Rows from block 9 of a small image classifier, named by matrix and row number. Rows with one number within an expert belong to one neuron, the router's apart. Each number is 128 + 32 x the weight over its row's rms, rounded and kept within 0 to 255. All counts start at 0. Numbers have three digits each. After the name is the row's rms in percent of the matrix's.
Before each expert's rows are labels from the 100 images, of 14848, where the router gives the expert most weight on average: "responds to" is what is common among them. Only what is clearly more common there than usual is listed. The data: capsule endoscopy frames (Kvasir-Capsule).
# router: router (model.blocks.9.mlp.router.weight, 32x192, trained with AdamW), inputs 0-191
# up: expert up (model.blocks.9.mlp.up, 32x96x192), inputs 0-191
# down: expert down (model.blocks.9.mlp.down, 32x192x96, transposed), outputs 0-191

# expert 18
responds to: finding: pylorus
router.18 103:075116168073081083157135181163177128091059149094122112077187121099143111134158139051139157135171099135106121145145096089191071110173075164164069146127202131076151101071129094124160130155159149114162145124092131127111105149171131149167171121130103147077145141144121125075168047095101085074110124155160122151140131154105102155147106077120119094127141131145140145095170160135122117123136088124108154115161109117112113151106223150113096134121174109162116124147081127167155106126159187123176101154103100067158142141135083106172186150145138098074150072137093153149113091163128171156
up.1 095:071151152107084064133110185167134087071069112149136114182132178147168150134142082063110152147162095091105125131094097144171107146167132157119094146151169140135139098101093146148146115159135132134118151126120163117147125133075080126122132056137120102075146107122085183104153135137114155165152183107123123055134185144143103127179115157119077082113166135103127158148141086122127105223065141132138107108058090105147136143118076112116158198113132097152145172129172118164076126125089116098188069131123093171081122116152084147122137078101102102138122112213152092125065150170132150098
down.1 098:161140146104188164088113157166178122204087144114157099105135140138069103159110136169121135084095206138116038148144147103075138133107087104123107122112115100126174154126147101157134165103139073118094060123142117172097129136125085121147134135101118119115091091119168137145047093159143066127132116077093170148128081131118141169077142091139125166124151136126148101134209061154113080177117103179123120168155137139125139164109167173143113144111143141172119127106109087110135112132117142130096206162098149163152136159061157116136095077101100053104172095170153149162114037110157134137
up.2 131:077152158174117079144154136104151135112107108158124122166110128147120115133052106132095122197187136122135081118129145164131090083152131175125100075162154097161110113119174123064053099108107144188117118142166138042160110132093113102149118127130117091162085116137103174097147105090084119189175181121151139129143172119123088121117073138140152094062135134143144174124118117149092169173077134098141109113157072131122139139083111118144116161218183199177117143099109141218081125126130108139163120149139075156110132161087076140131145099125112095164158145135178141145084070118157089086
down.2 119:115181154126121107138114114129147178171178161136114125138131190077116144130079126181106136122151162182037142184095101095099083124099094124150094077121079116115174066146112103094142129153102125112082168141160051131211099132117143158090148100151107151134129102147158120160072114146152060149141115105075106117128146137163150107157130104092064126096107093153161113118134168156136099190138173085169116191153153131115112123142113131201123172120158149138105124084167160066110085105118129140101141105084108184135124140088147114128194161100046098135172139144152207131107140108122118082
up.3 090:081161148148118168163170102146127155108138070104110138112113100113044120100106115119089143164172197112101140192143097108122183091098171172076141107160119084137154108147141096115102100126127116180136137130106141146174216095147135162157174154106162169060132145146104100131193097145102126120152061202136102137156131121163101158111081113116113073074109126164131130134125181112188108098126117081170089086155080140098119106141092148088130128119121161140116164152116163158104092093119125124176115066104108061139120168031121153186128108136100118095158121080094124133100154159090124176
down.3 098:164033130161160151123123182104143137124140110162150173056110091140189060091111153071141124162108149126052154170123134167143130135036145127140161139107159087083214138104154121070099123130155110111100117101152105128127167102116134152146071069106165089136146114118140086159134129132103115106173167110155162119109097087117147117082163121136091143091124150167198109150118133131103156108089122127112189158136156150179129109125096090171121150136073075133093176097158105112087107134104114150128118109162054178078131138122143181055185089097137139125128141159126147131118164060110132100
up.4 117:132082171110128121095112092087109108163167136140175154167108173113145115158153123164151172094109126143135218139092134135070111097079214148130118107183135157105124099153096119091153130148145114138083092177161163193042095081127087124156140148124151151099149156155134192108120054161088078158116115193130081142111145160178073115099123180116111150099082086159095121076143101103147143148157112101148157069127090146102070138142174147124152118156127104104159064101111123171095145125111148134119165120190147107136112119127133146191113121127105097117161098142107154147157127142131167024
down.4 116:092088109101172111152208104205114151152141113149160105092126098159184147155150149102156135154131142101103125151196109130145128108092137172213151144107093137116146080169156179123105111125144158089112092146146122085174132129089150123119097113135086078137134119096082102129147150088164108137117080096073189116139092114098080204151195158172091153156149136114106095090144142166118159106092145115126147116083164120089085102130096085187149148115116137167132091177116078102157120174083128146110185186117101173148143144134153067132108123181089048069133098108155110116101099152100172165
up.5 104:133171134109040135130108163087156144142105120121124140133161093218137109117092164130108126153128111115101071146143154144148078137183081118145130137129148108099106125127154129130128115195074195211072156148113111130091104031136099135173157073082136115105117128124151098163164167126155106155132116125101146142109020210176061124116092107132114156114122143140086151155115099106140157142152149154183117132133130161134151115045144116097177137136184100082153111047097128093160152135179104107136088160107084097149157134076168180131131135129184150137115126162135110139122098144158123118
down.5 089:135116122111108155120121126131132105132102231101121131146114132166103160133110115132084154125111145119137096153045148144121108150132169136128112097151088069102173126183150115098103124095104152107160091148149098148144112184137138097122089143146184116113194124088123185074072108150146062181106139177172136151142141239154174140174111121098138140182096162079129161146096086186142122130180156141054138098083131084157133148142174161096104156119153129113123154146119128075119114084152165126055108118110148137150053090166135166177139140097087105097114065107151169111080119116084160125
up.6 080:141066163100148093110165140109109141134083135095179164142104095111029096122145147119141124149114133131096103120073192116171157088104129136155179095116127125076025070110080134138110136094109088117113109087159157135116154110172186119129108144105107124158180177140172148127174115139082151112119172102097118163099114181118122180101148156166187088111105098109129118104181124143107077069125136163139097087153113144101101143159118128086185109230155164109142137108136102153117110114161177165099123102151106107181082190175101109174161130133076089176083116114103132129149144090115098111
down.6 080:141126052108160088119123073129101090154105138098178153081136149145194180150115080089078149088172134128141159072177116102121136113131127165177132126097113113105083135126162208142161135088143154077132131098080100105110118111081178099119152114119076173217120106168113124127081119157093047180074110085104183182128193134171089177101168098130100191119118116161136148108088081126106129105126091087121154116108170175136107156132185151179161156145132088132104079197085116114114160117113129118137126142111135153091094125107127146097151140093144157161094124123098169115096092171137127138
up.7 122:086086108163113160152086157107210128146093175122151105152128103127124070135132122160207126175120135111109205006122123123145188093121106141134165153127134149129123134103110139080064091118118106124124121099160114134104145139126139119140110112103177184072084187125122100148137152102087093139096168167202109138093132110173125136103128139152125087111191145091103076137142132155125085114146159118128153138123086083134113179198108123119113164128141178095114165154181202144139155170144158144151054138173168162128155146093115094121093071130153101139102078115081180069127149113120146117
down.7 110:093113100149146133144128133167156097163148162165135120075101117133158122140152136108105134166120168092219142145119115103113164165110067138129110151142074091101155137085136144137103082112145145074173167173080153129204190152130158110109080136087112107182108143161184134135148119138147187158127125106122155125130130130180174162071117108185089131100077123145155124170125117114104111163166109142128190158129127099138118146176134097181123156197058180146065144111119133107140150119122011090132150115130084108164170122055131066154110135100161136119104162161132121120052160173133164137
up.8 095:162088101126125126107162114144065196133098108101124188142169137070128139121151137134130118088180142156087103152164176122078165148102149116135114099174116120113054065084099088100154104137126111092087178122189151143106093112081134120120124114131153139114145179104150172141078083155155171137184102154107087158071130151148118177122130179097099152108124138108095056079176128113159167133112130084086105107132138121068107141139140083100127119077168087057140059115144173182088107087159118101136166174060144127118154113124091146149124097127110146174136115105135082148173121113099109036
down.8 100:134101114135113117132095085100084163138115153148159133118092095139166142120134117099078162130122153107152191088157110057150129102140165139152111162049155132119120096184132168192149122130144094122166118160111100105175125140117096096092110130127097145141164138166144100105188133172123174120084119085070112118056088200083102204202136129177096136143153152134105188150146120115071161092126097113141108199147129129127100132140117104105160090125114088167160141146126032210154088157083169162063115139163112133146125141145127182110164118193153098060108103134129146115112138132091128094

# expert 15
responds to: finding: ileocecal valve
router.15 093:158131127167162144099105097116163150146101076123111082097116136153065100135209158157140114118122162133109189063150085116104133111154124128117125106150133140167148151092119110059121149125118042131110058151074129113114051108176185155089110129070149180157118132145148095085124144127196130094120117156118155180105109133112115124107152081132072122108164123114082104170172166149156179098115106143126122114102129148089109107133123076122144166109118122171119126188171136114193096176098108091145073170063072141132086130085103109182129165112144087165126165167080134138136097149133179205
up.6 100:103161120060145108134157152153166192093121126104159098093094179121108115143111050132101040154120141127081113121146113125160133143131113156086127087210121198185142139166147121182123115094122091119137145114146102112121125168141161113103101085084197189120096114178123164123126097125158168096122168083117167133120132156071098085146110135184126115089138124144169140066139112144197091168162138099148060210083102108149165104151125097147132134141174160073195158055102143134145097175110134131128138108138115124103082115125165071144107142162110126185101098136167109175109131145139124159
down.6 093:146113062129075102144099117058117168076094166200077169120187141090089126077201109125178110128162131100177140112189128122068152125118110101139117153175162111147135122150104126139105129163131121172157152160143124128112120098153100178127040114140125094118147139125109167148143136218135089099153099145122140149090142146181111153130155130110125111114127161090160071113158137202085096120098116102137122157074170176106123152120117186112123192183150100134183155155120113214165105101079150124134134148100099159184118107130129174097105076190169098128130111121116161143162082087115110138
up.7 084:135116044151086133155116119050181181113159154128162133115139126145107155112099127144113122145154170134130146125182152150145126120128178121061112176118093145132121134081140153143141156124077131145051081164179178145162173078113154138064157149071184135097124137088152175146161124116072108124145151155034151132144044179105106104158112128121070216102150142133151121184130119105105129154129106165107135161141069152129122140089085147136108134116142135123129153134139142102116184154211048161080104163092090120186171117106105110154132138143152106093109121146156118148124093173130086116
down.7 089:130175117150108144138139185172130145147074110076160104107099138172149048124101116163163118116128145132110083213158160135138177122143112134162109159129063109147123151079186098108214122156181095095196171174067075116113084132151115123099120098163158140075126166133085117145147138099171181136144190140167091181065135152100099160104104186193155177138174171087104153079117177148137151103109124094154156092168153142083174092132127116152110070108116115107143107150148126118096086101134132158156144111147143161157151107102088136120116126167120083156099167053133102103121145129140129124
up.8 074:157118116100180150175118113152133131120118158114146187080087161140185091130085150137154114144067169158182137157134128186117139082164156127171106161079167169159125133134145162099111178186106076124139219140089126166135124170136100142138106109116091082113075114113141135170076089117137146090046110147157147147134146104094112160085113133168141075124119120204070179166102114101076108137089169149152125157067112105148061110119151129103091132197110160131117134102146116090087165156124110077141129152104083073150120137093059126093115133135159169152139192100155164129135166177129157132
down.8 075:148147082146131136086195159156137183171104063086191193135085063094178148147130145092128165112147147119105101214171084097172164099076072112113153139113092102107172154181144123112155175109104147148168076138069168123089159042182097082102153072099126110123160169094073123080131140130136156185079137123123100144150108098144109187208110118135132123056110115148101129098135125119179131125136096127182143172087101123144141143113146126119139131106156110128097122167170149118155158093131154086164119182140143146162150135160158130095078130124146142136092166077147116102139138126114127117
up.9 120:114134143144139151122158165125198114092159132127094124134103082092171101119115147149151125125137144106118154113147071116110119107126124179162138164150146126161146103074153196104081144109173107136142115103099130160164083123100084138117166123081157130123052149130112075098093091127094071106104158129120140128114119164127153137206147067092124098166135210119086075151183094204142113121156193162118191139147150127137111190075131084016131143122126156136070114144127143095193156136131087135162130150098100142152170098164130124112107134125099127131177099212112131091125075072110171101
down.9 118:159127134149107156118097136176063101143101118166145130085117148132133115135137107128138082169127150149095094109140159151084095044121106149081144123090152130108089115153200133121192106123156103122166134181147090187090165142135155115116102135137098182181129157140213142180097157078147110130095128100079132070140138112117112105149133137175130151159076094125154085168072078095056141186113083107151105157113123113094100154102153113149141166136138112109089124211187132146137086091121179136110107152041126094135139185064115110105088116132127092118032107139151098091117169120126154115
up.10 113:140173135139123124097120168158100084092133070142162081062111131098117155119104141138100104095187124174116143106105106129139118124084142171129125165149139119109122143131129185107172126168086132131086135120133078181092098137153112128171127083152097084132207144092106135173150175124129094111063125126131107151118194073121175156116094213141132077064080120120157137119122170133078148119149109130134103140131189219107171163090158086133126072150200126114137195152116165126130084200104158169163104143108096174203108133090135150127097122153153188101105107142112150154145086085106131155
down.10 115:139139143163106125107121144070174059154113160166072146120118114160140111137155121150170112116125090129198197200092152141191088101172131139128099109104116144130129101105132128126168141106170097083089164096107163147119120069146114149161134110121114043169133176141188116140130120150163135152140114090114086102176136126120082132190087156193137146119129108100151111129125161128127121146096117167046144159160168034118174088113082144180169177132098122177106102176084072142073117132149139102127144086119072095121069111161102118155211147125150149162142088126115129145126140098077116160
up.11 077:127121165146142132175153138078141111103125128121129072091125094107146118145113106111111130196119070089147102121092107108171136128156017144114160095162116089105140100115090114153127122150162120191133156076099165175211125159127085132194116173169182150126145145161147173132145075127132106169073091105142184124136159090141115103174102163124126077169112154128174120124173135133143061152177086110154110136165115053146168122170118102135078153164166128146164086128136115139137088168125105183078127174082108099083079140143144186090146128107190103115129103122149190166134128141089146182
down.11 085:168180078145150115131106140161161146085162179162171139153106132101080102130160110160165130197143101096164114104107157100096088118150178149071100140164121141098121134149098126153170131152111116105173146112122167103163219149139079088083139055073117124144089123102183082144133129167100087142143114141086129088143153113156177140182162144161098130096209105147102108141084160109100119151069178084120157099154117188138149185131086200134090100070074098205141102142159180087056143138102098125135096102105156157155153126109116120114177130166120111165114120145104114134166139124131135156
up.12 100:168122112108061171142124101135104119141156137158112137111141101112123148157113105101141135104142130085097094094136128166113106128109123152050113136138183121133147086110160075086153139127170144163176123112099126097214112166059151124123229174129109098111172138130209050094117112102157156166114105160148158205152123093190166137115132106109181099116082090157082102116177133115121123083123080132097149128088098121122127146177140074128139142084119143124127115149144162128052105156145120169132138172078148124156154137172077069085130106136100154115048175131074093082132185123148144108
down.12 099:164137155200071104097116155155160114139132137063137113152142160111133068108103185181117159140151141190145124104125164110119135147147135176133148183094127136173096109130116135134155162087131134152155111089111127161114188148067117139109117159135104147141090172117141091133124151085077078106149108124100124155134138146086176095169098137161102119146182120183148133129208090143106110088122142088167083091141139131148090177170105131075087175142116098114178132052099211097127252106146142118088138099064068170162120161106150106162126146148144124177113088144134148132134151141161129183
up.13 105:143172142106129090104097127104118132133135094046175083030067094140099110106084124146173140159124124139134155182107075124122199177164150156150115168108139143099157123149162107128129153129118106156122129115189151117108124126168094152109090155104117152158116186159143154182066139148148143169129087152098154152102073131171092156112103117132102193145065160101147090157141128165123115130109165180139108096125196098072112129110140140116154136169185103178177105074204199088154141110108125148142158120112138096140134135153117124167124166194169107131121144092028172129139133105099140097
down.13 099:123155126111169082083145080163169165074149181136094169173138127165121129137131204129168072176166157141101115200133126115089117131121114168114130111113147159170110122176099093186087074094158106120141098159142129143137150113162080070139092111117125131120120163105130135112149097147158110132092100123115118084154114134129139188119125110137136091154135133152131134158172118158106076129113162169120140142115120180114134094145161127148162208172067087198095106141117202154107124155130134046124072156109129187112093140103221130137127091080068137183152181180151108134161153136203127145

# expert 1
responds to: finding: reduced mucosal view
router.1 098:085167089181101137159133121090094080089146091143172091149163111103138165100122125144088054151155141148105048114134152158144128153057195158093169119186098128139100128119176168105169128109152144111105181116155091082103110115110068108113173101201118087119158105066114169094181132170102149125170128085125088109123173105106110076155086160119088079145169114182122169160153120163145143109149193145118122144131167133136120128146122101102104084107174182093097073091115166069120125136169121129146106168147174158151139121132102080080123146186146143168098120114168080111138113127125063133
up.0 107:144108132101189134192136181111146170159150157128133125126163106125152146114133067083118169121149144077156125121135080125123093147136131138144146144083148135101107137108103125157184163142094104140188145135219075122175168117114119099122143136152109132147177051133157113135091095111118175113180170113131112135140160119086109084145037147134132117109155171152115087121140104151118120120200083172087145136106168148107085075146143107176154078120038074073087197107154163190133137158112130133112125064114176106098158128129119114112146147119151149127122148021053112131145161135106140158
down.0 107:150082098119128096062141138098147115107173124134116123125105108105106135106177128157113073061130150154111106127177112166104101113107200139114123106108132155135148123084157170183139087110122093119100097085195109054103150116125185099224162120130123092187100117131092082122067129082104114114087135102086127106165196158132153145145123149105162056159183147133106100144127088084093097142124104102146109113167108135166085155082160146138098147119039118127108152151143124157106113148143107116096129131102073086146074158118126111110061231136092135108085195162090132087134116144135115151
up.1 086:079150087093149102198165144110159161121058179096088104160130202131182138092125118078125104150101197133131148136157136124110134105132146152166125152176106105161109100106146145076113104101122101125144135098089141130096154123144092102058164130142125085107147122119171128099180179176102080104170116130090105130102151108162143128164089108085168134070124125153108144113039129180085079144151129139178126138098107194162148152116174176144107119090083132141048089176117163116124141124118100131116086163133115159094095169160139152190173181166145130174075159169143094087118142106139117059
down.1 085:142137082163092102119071162091123093136113124148133188117101138138126138128102117101154106124125160100172114094167143102113234143127113122148126135084136134172063093089248134143127115137088127132159110175136151119104211175106114106128129141091116157123120161137133107154184097102118056127144120140094135195137104154109060139143073098099105168086102108101191146139111197111080141145144081135179127151084144176071155173152107169146138090180101137055106056190135126145154147155129100164174119094150158124138163170122071115108098148118155137124128145112151129080097112112131140104
up.2 096:194137081148108120091091081127104131126071127164091112129103123099100111116095139141141075121145132119115157173080128185074150128101150142112146158142141133137197080102103120132189125137146136135150127153130109104194110094145101141149121080145071115150090111109148117122180175156138079153141099133063074108121109112136130116136120126098176151166087179076157142048073118095082116139135146171163199129171098119165135081094122104163083151180152091188105137107063155132109156142145138218122099162148113142141133127139117169066179096163160172119134155180086111089111195098126064108
down.2 096:095128157108136154174138135177133146160132195175103101116121182174173187153140154073165096126124094105103073135153139136109113130125132118104156135096139204195182129177138088049162130155166154061112072159128156149106134168136142125142154110104137134116090137137131129172132147167113087100183181155132100129104124165146074150090078168162127172081143063087149150101136107088154089122118110087086158165164103136158194204137147106163103155061098172112109119174117080149116091122104116170159145106097093096130112133131126135209120161123139130123050110156108107085131159163130160120
up.3 104:082140098121162085113075095115122104122038124130137137139096181105102140112100112110133063133071146098146178083185108163139130117148122150064132086081095149119129088151188076102178105164052112116148126134166154101147113127120095063120149142155094165106097127135133087112136135129071108183195177138176130150186126150167107069078115088104050136140135131129106130142132160120106117140140122099178132142155098114109144162139136116111140113198161149117085175114099085115119116179163196088169119127155144128124139159158146133138088130109100095163127162195152147187221119134145115183
down.3 102:138116117099138139172111164106135106063129195125098099121188062106097102120146094114127182110147131157080123121085093070072113178149108131113154191162157087100081144117091135146166042126110108114112204139160130135106129167126161136119183162113188196139115141119136214113202134098126084110122142169127169202128108160121130140203116169118109163150137171182132098148090082134103115155081134139128171135073107163109101105129088096145140133124179133126146137163141192137138126091139154157164101123080069111115157108150137124144185097165122128088086141096115124174100172107158154104
up.4 085:129112106112127111091115082112139133082160090098077152116161108143119138117153120101113131118110124167070144126115097085134102196144157180164114103186205118133044116111090163134109079058159167092056123126113108122095134091131128159103161166072109057091127148098122153080132119136111156086128111112146130131091147124085084171180158088155109114180118135141158149136087125190091133203084123105110118133117218123148087164133158124128087138159097162120143160123117152109130145129179145111071123137142123124144137091170109119165166172125153182089182140186163145154089162080162039103
down.4 089:155118125143082159175061122070153095119100129102113123104095116140150112111150114167138116115149132171142109126128093126170193166117077145113161096101107128109080182127092107086126166160146080157157146126066140114166102094161190120105152107145126109125067121191149140147106107172162139143127126117133095104142132141092131088096068114088062137078164096084136174120167160093073073086081125157141070122116133160078143097089116099109143083117149066143179131120180170178140092082131147100125074180127159057195148159105104149132137142085127138156107174150055063144125142127137075160
up.5 117:177097199114157096156111133120158091122113147141120071128169095115102067156106116078134117122066064133075066122152134142134128149119118113207099172122120089147087096138109130103180126117201121109137121123139106124144094104097143147176123043107124115144170129127141165123138121133098135089140146072106096112113107180114099145145114080103135142147187096141120149105209077129135098134106192149105118108101190176129133065156111139182057122126128182120144102118120158141141111105132147140087149080149116120189150087166123176118123074114157150168100142149180109119058105129054185061
down.5 106:122154106152175127132113066128103177134154124114178061139091078130128144139182179130122147184191095154167123106121060032124093161134118082119112166161082159127099074139135096074127094177081154135161176117162160116169116102102064089106068142122140182136115101091149103123110149126111122133112090129131125134101131103152098109078109088126099191101135139107111149102098105135133147101101129123105127118111159095101104144215094066137194131120140138217122092170127108101178113133165158118149184117119165139151051105078138143122113175103133149077175157104123112120114156113187089138
up.6 090:102141174076135132139157104164153096121129139086127085161148117093188121137180167112088071144142169143142150121156154125187127152140115087169156144113092106173129147140109074101116100072179108104062149127119084175136116093101119142121142121169186102182164103094129175092165168133183154124120099124173114150095122056064070155145148110113110089085107135140118127124116134092177160120163169149120059200099135196165078112110089081141145137139124134171204127170142131183160074106136149154103087108090076080149109136133141100066157121096181159115110137129160146149082134091132165102
down.6 092:077129072172119170149102138112141125113138112191182135112116142136157110074158079132110034159107133136135117108131060138189150125128102106110123151165138123070116132054177153169132142160208159184158077105128146096173057106092079066149147160122122096104207154180085125155139127063087128102119140140148108114099126124155141162125135116112098153105147084164120185151124166152123090136110130108162081090118146134140124123063171165144112148154179130146147166109079079129152149128093088115193140146178163163149106142170142144098144162111152135119124133072080066101106180137120092144
up.7 079:145096083136086194139168104081083131170115146152133099148206112096137154144173158146056172088142079126096099117119169172121147131115120170094156081111073134131105102141098092194142167100078132175117113113138106125154104093179108196144093106129159143117099114176179207195125114176147255100109104089123129128108133103117151114147137121175167104163064110104093101131139156107146093122096102138110163120154101089128116136166132127087160167113118131141136127111135177133120122153161123177078126117110104120114105054134069159141132119141144135135151071081094103142146134108165135165
down.7 083:153096100128188168139146115156120127112151178097082143068185155110175129115122128107154122166119154158144172120114122137136125181121089158122151128188133119133120143113130187079132052117194155192098151139158144121140130071116116126159122134049103099079112150116122158151168142141113110113115092137062078158118109114195135151121121103119170147129088064136180171083141123186143151114140139088108141092095172184109156101169120077154145144172180150130030099159129119107151152095132120085129104094115137130067081154086087148101122162079111084116078121135130130130208099092155153056

# expert 10
responds to: finding: ileocecal valve
router.10 094:136078146201111147080132107142100101150163111153159150144086135179145118084123160144106138142068108099160113106074162126166108108084150167162161130068108083106102157119145160136029126076204132079116111109125130104103094162174121144145094091094057081145097163099105125192119200155101111146150175106123111160081160154102118116122167102102148096076070125084134185169157103155093093119119140123104136127113160132120156106146143114172142148175155168109122088112178202075172116146109111171130185140151184171191102147141142110080100122143124154102119149144130130137081132095126133189
up.3 117:084186134130172177121151069130138118134141104106150139105163069176112105159166155119129148159146130176104175107102135175126130166118166101166123124100127141132108100187185141109114130131110084092073152073126135170192132123091120152080095133129134097133103131108059085122135107204067116110099143144161206162115144107172123099122197089066060143090166114113094115151149125166153081153137162124103117125092169099104103186131084132107163123159148113197155143081142165154157086194202101153141113158155102135107109104103094153187100148158139129109174137190078118122081098131110133155
down.3 106:139170089159121133115118164148109156148125096092149161174106161086105148096146134158112121101087085183135155119157112135159117102154144113108141166167131113151105142140148103105088144155117109229048136114079096120164170119148092103087152084098103142157148136187058145125208112110087095111131129143159105088159088167114128107113142120101077089112091140139094085148163147095102104147142139047130084172126095098105168083147152081160102126086184167021164102177104158095162136158122100147129093148101187124088163159178204127088099146081153123135132108105145148125108162119155162107
up.4 090:095157096109091146129119126167155097127152088083142152163149089132162171102158182124135146118081074134118167147127073130138160134106152135137135128114128149151191097077122183084088159121131136167093186138052149150130119175109127142063144095142171099115132073127140102105165119134170168158176186166118117101123120070127168122148101150075112149126052142141140153119133076130151088134098154107169100168113092142117164181097078139098095149096134200146163156101086152047138137095062142124083073181140091081152149169108116100120144067103103118091070142190118126168159116141115108183
down.4 103:100202159128070119114119147119050169105078135094152153157104115106155159102156149113094153156157106159075183111118131188130086132152150139120091100167046114100124136167084147182168144137107149132058094156102104114110143125083123121143121143117176169093149078144180159084174144068133114125110114157062198118180100118124140136165127110119113102191196084089119102120104082126131140096179127105086084118133133088098117174132155143107135069124121092036101128119139115075116158164105143124142170062107110146092119154128094138140120109168130090099084141137079100115146053134157106121
up.5 102:112068137158085122113061148073152144129075073116122142121101149147203111143139136155207091096136125104110141145101142095182138121123081130129092092105098145112143135168074087145089139136197131141117180125137081168164154101124168169083145066183164067118144102142135145054163115127139097114125180113127112176131219152123172165144145150108150113124101122136102154165110156116148087150162122163158141214118142169099105112122129138138106118092136157120063077131195186125139149077112161093094166138127120180162159188118143142104158128128135097115086097095116147060127122077142088087
down.5 097:155102130111141125143164166187159208122123060097167111060180113028071110084073202146097177109121107163133139127117130177137160174130149116183127082108138152118179142186159148170069123095101110090135106140142131159115091142145081144118144192093119143073155162067064086163147176112108137153126092144150119113130127103122125167086095091103171129094069129143095095080123139162142133144128132164126146149116118142140177142073108151102122096172145120183118095151134149111139100138100139176140190148143092161145158132187136108148147141102137095071175143088075105160105087127131118102
up.6 079:081107149150116073121097081128160125162121167171140102162134134112170114123103091066161062068122176111152090118137161089116092190160119130149168128146099195192070128179196103110117154112100118086130152133117171130130088117084176166166118160142115146168116113137151117126150198146083076064139098150153103129141124125151052197092112117150124135141096128122086102105106088094131095122106158122167122136108132119156166100110129205099069143134080115099135121165175130087142098103108122145185104115124122141106068098114157054136101153157156103161061126108158116146165098147093105052
down.6 081:138183097121115147146108129140106147129147045084100150096085154127155141121119138070156159172153060059111107109161135110114105072095186101134118128097095095105181133134106079095109138183120129104168169077075123152148092123196147149110149075143130146161149159188102099138122128105122183165087136108173095114202157096071087099072046142087127161114133139121193147135123143104169181151143153124107204118144147154129164134096145128105187101119130121111164204121133142157140133143109172144159122159158117129081118141119069148092122124122101121150119046127133158135157063137151072121
up.7 098:113194188140093085106159123131102117158105173134133120154091130140137171125132181150166188079108086128127089161099122171083119159078098119113094150152098118125140146131216175158122113205196052088132145140141122126130174164100138111157141147101136102135148142145104086040114139132150166143148060086130101147172118149174190104152106099108108160124128091063134163097119106175154125142144066163121093096107127136082126099123150066131124131127101070100098105097099139176121138055094109150106047153121133128136183174125101154123103156123170098066151106119071173129107133138153112131
down.7 091:137112114060145149103143126186170134146152055067049088140113108082129144187129164155165135119124126147107147107089117077150080120137135129161113109105146205102146128137158149136150154094067156181206119113152095127150140136134179109114207200137118180154111113123138118121161177060098104138093112132201122101105117123140139123150090145137158149133113092140056063133128134184126146150081105136118102115097141114122099125080112142103121131119145149184097061158128135124165157032101183114123117119067113100110198141144136163115136106133205082137134145091095132160155110135124145164
up.8 112:126090116137128144111117152117112117138111121141076132150127103126167096092094127123117151189090166105152112125117150082132072163138035151118157115149172121083134216137099171047050139066116106095082097144106122097131131149063155153103079156163106103123138154165098139113156161104153075203159103122132092173141111124146108144097178136156093085170169135102111077150104138137101129144147101139112134200108147165144131145144086127201118125134113137159149140146187149117169116115086145040150102109054122114130086097126185137085103175120089114194126106162163124104201138110136156126
down.8 108:100140069089155119115134132121120119131116119096093166091120202105152084186116079117090111120143168124114141131115119149141081116090139079094175149128167107077151166118138143170105132142162109139113165166097159077146143092136118172101151157170154132114124189068175096102118141097163106131088152163092092140186143142141154162126165101118084122165110149142088149128155136080060152199190145140079084182130172167140111183120128112071255124084134141186143149121118141159078124195093109122165137128162067131052118125170115131150185128116109103128101092128116115084127151126145106123
up.9 095:133178133117085115140160173162110123147109126158162116052115084154150134093168118130179093128117136192068132180121147158114082093123080107152120160104170158072110107091097156127133172092114125138133160114132174108171100101119105187110116122125088080145117164135108152114129118150102112134115162111160079165118121118130158143137185177166141153074085145072127142094129144152111144149089122134148091140134136121134196113078110126124142009156120148130153202127118155131182168113087148164079111157055102090115141128114159103152089103107124162195118173093129144125108133176205093227
down.9 086:105134184104130100154088155120103113174180109131168169111126117109117180215182164153099198158170079096138100046129115120150109184152120122146140134127142125192082128081075161148167164091156172196112138098143124125206157124137130157195138146126115101125133142109142154085166148128078108089116111130203134129131093211155176134148095128097112128083169162178153090129109136150141108100138154134135141065146104106097116076179180131167129159123134134121112073165115149085160126157114178131162137142143117107097106135122104124113146143069167126127140092125099125107140193086184094194
up.10 090:105116161091191135129184104166192125160203109100125146122074122089108214135122123162108129119096105161125078140153131091131175167135136130171092169170125136090078151129128116057167112077137079105117116156107158077146100089170089135079122076145128101086104121153099134176098125177118115092098103192063128109131152160074135095143105140103103090160191080106088131134140136146105104084115151134169123096092094117144172166162197173133142144122143103096112169185110160115135144133122143122133084058146136089156132076156203106143170131129175186128096137139162147106123131126170099075
down.10 093:064131164141142116126146082186112101120157168088100175149118130158142169176198090099111118132120121107101134076148125099145113180185104118114164110179085145131103122168107128102148151085070139170067114086079131177120110133109187088095100145149133140157148167090134167112104165164147138136120125126174104082177161096089097154086103109059140169130095106170113135182124133123111122159076098170084209158079101146115117115071109088084118114128122152092178167125184125162064087165153157121108102094100153100092107147166089151098101142121139141187078146134118164076104173127158090084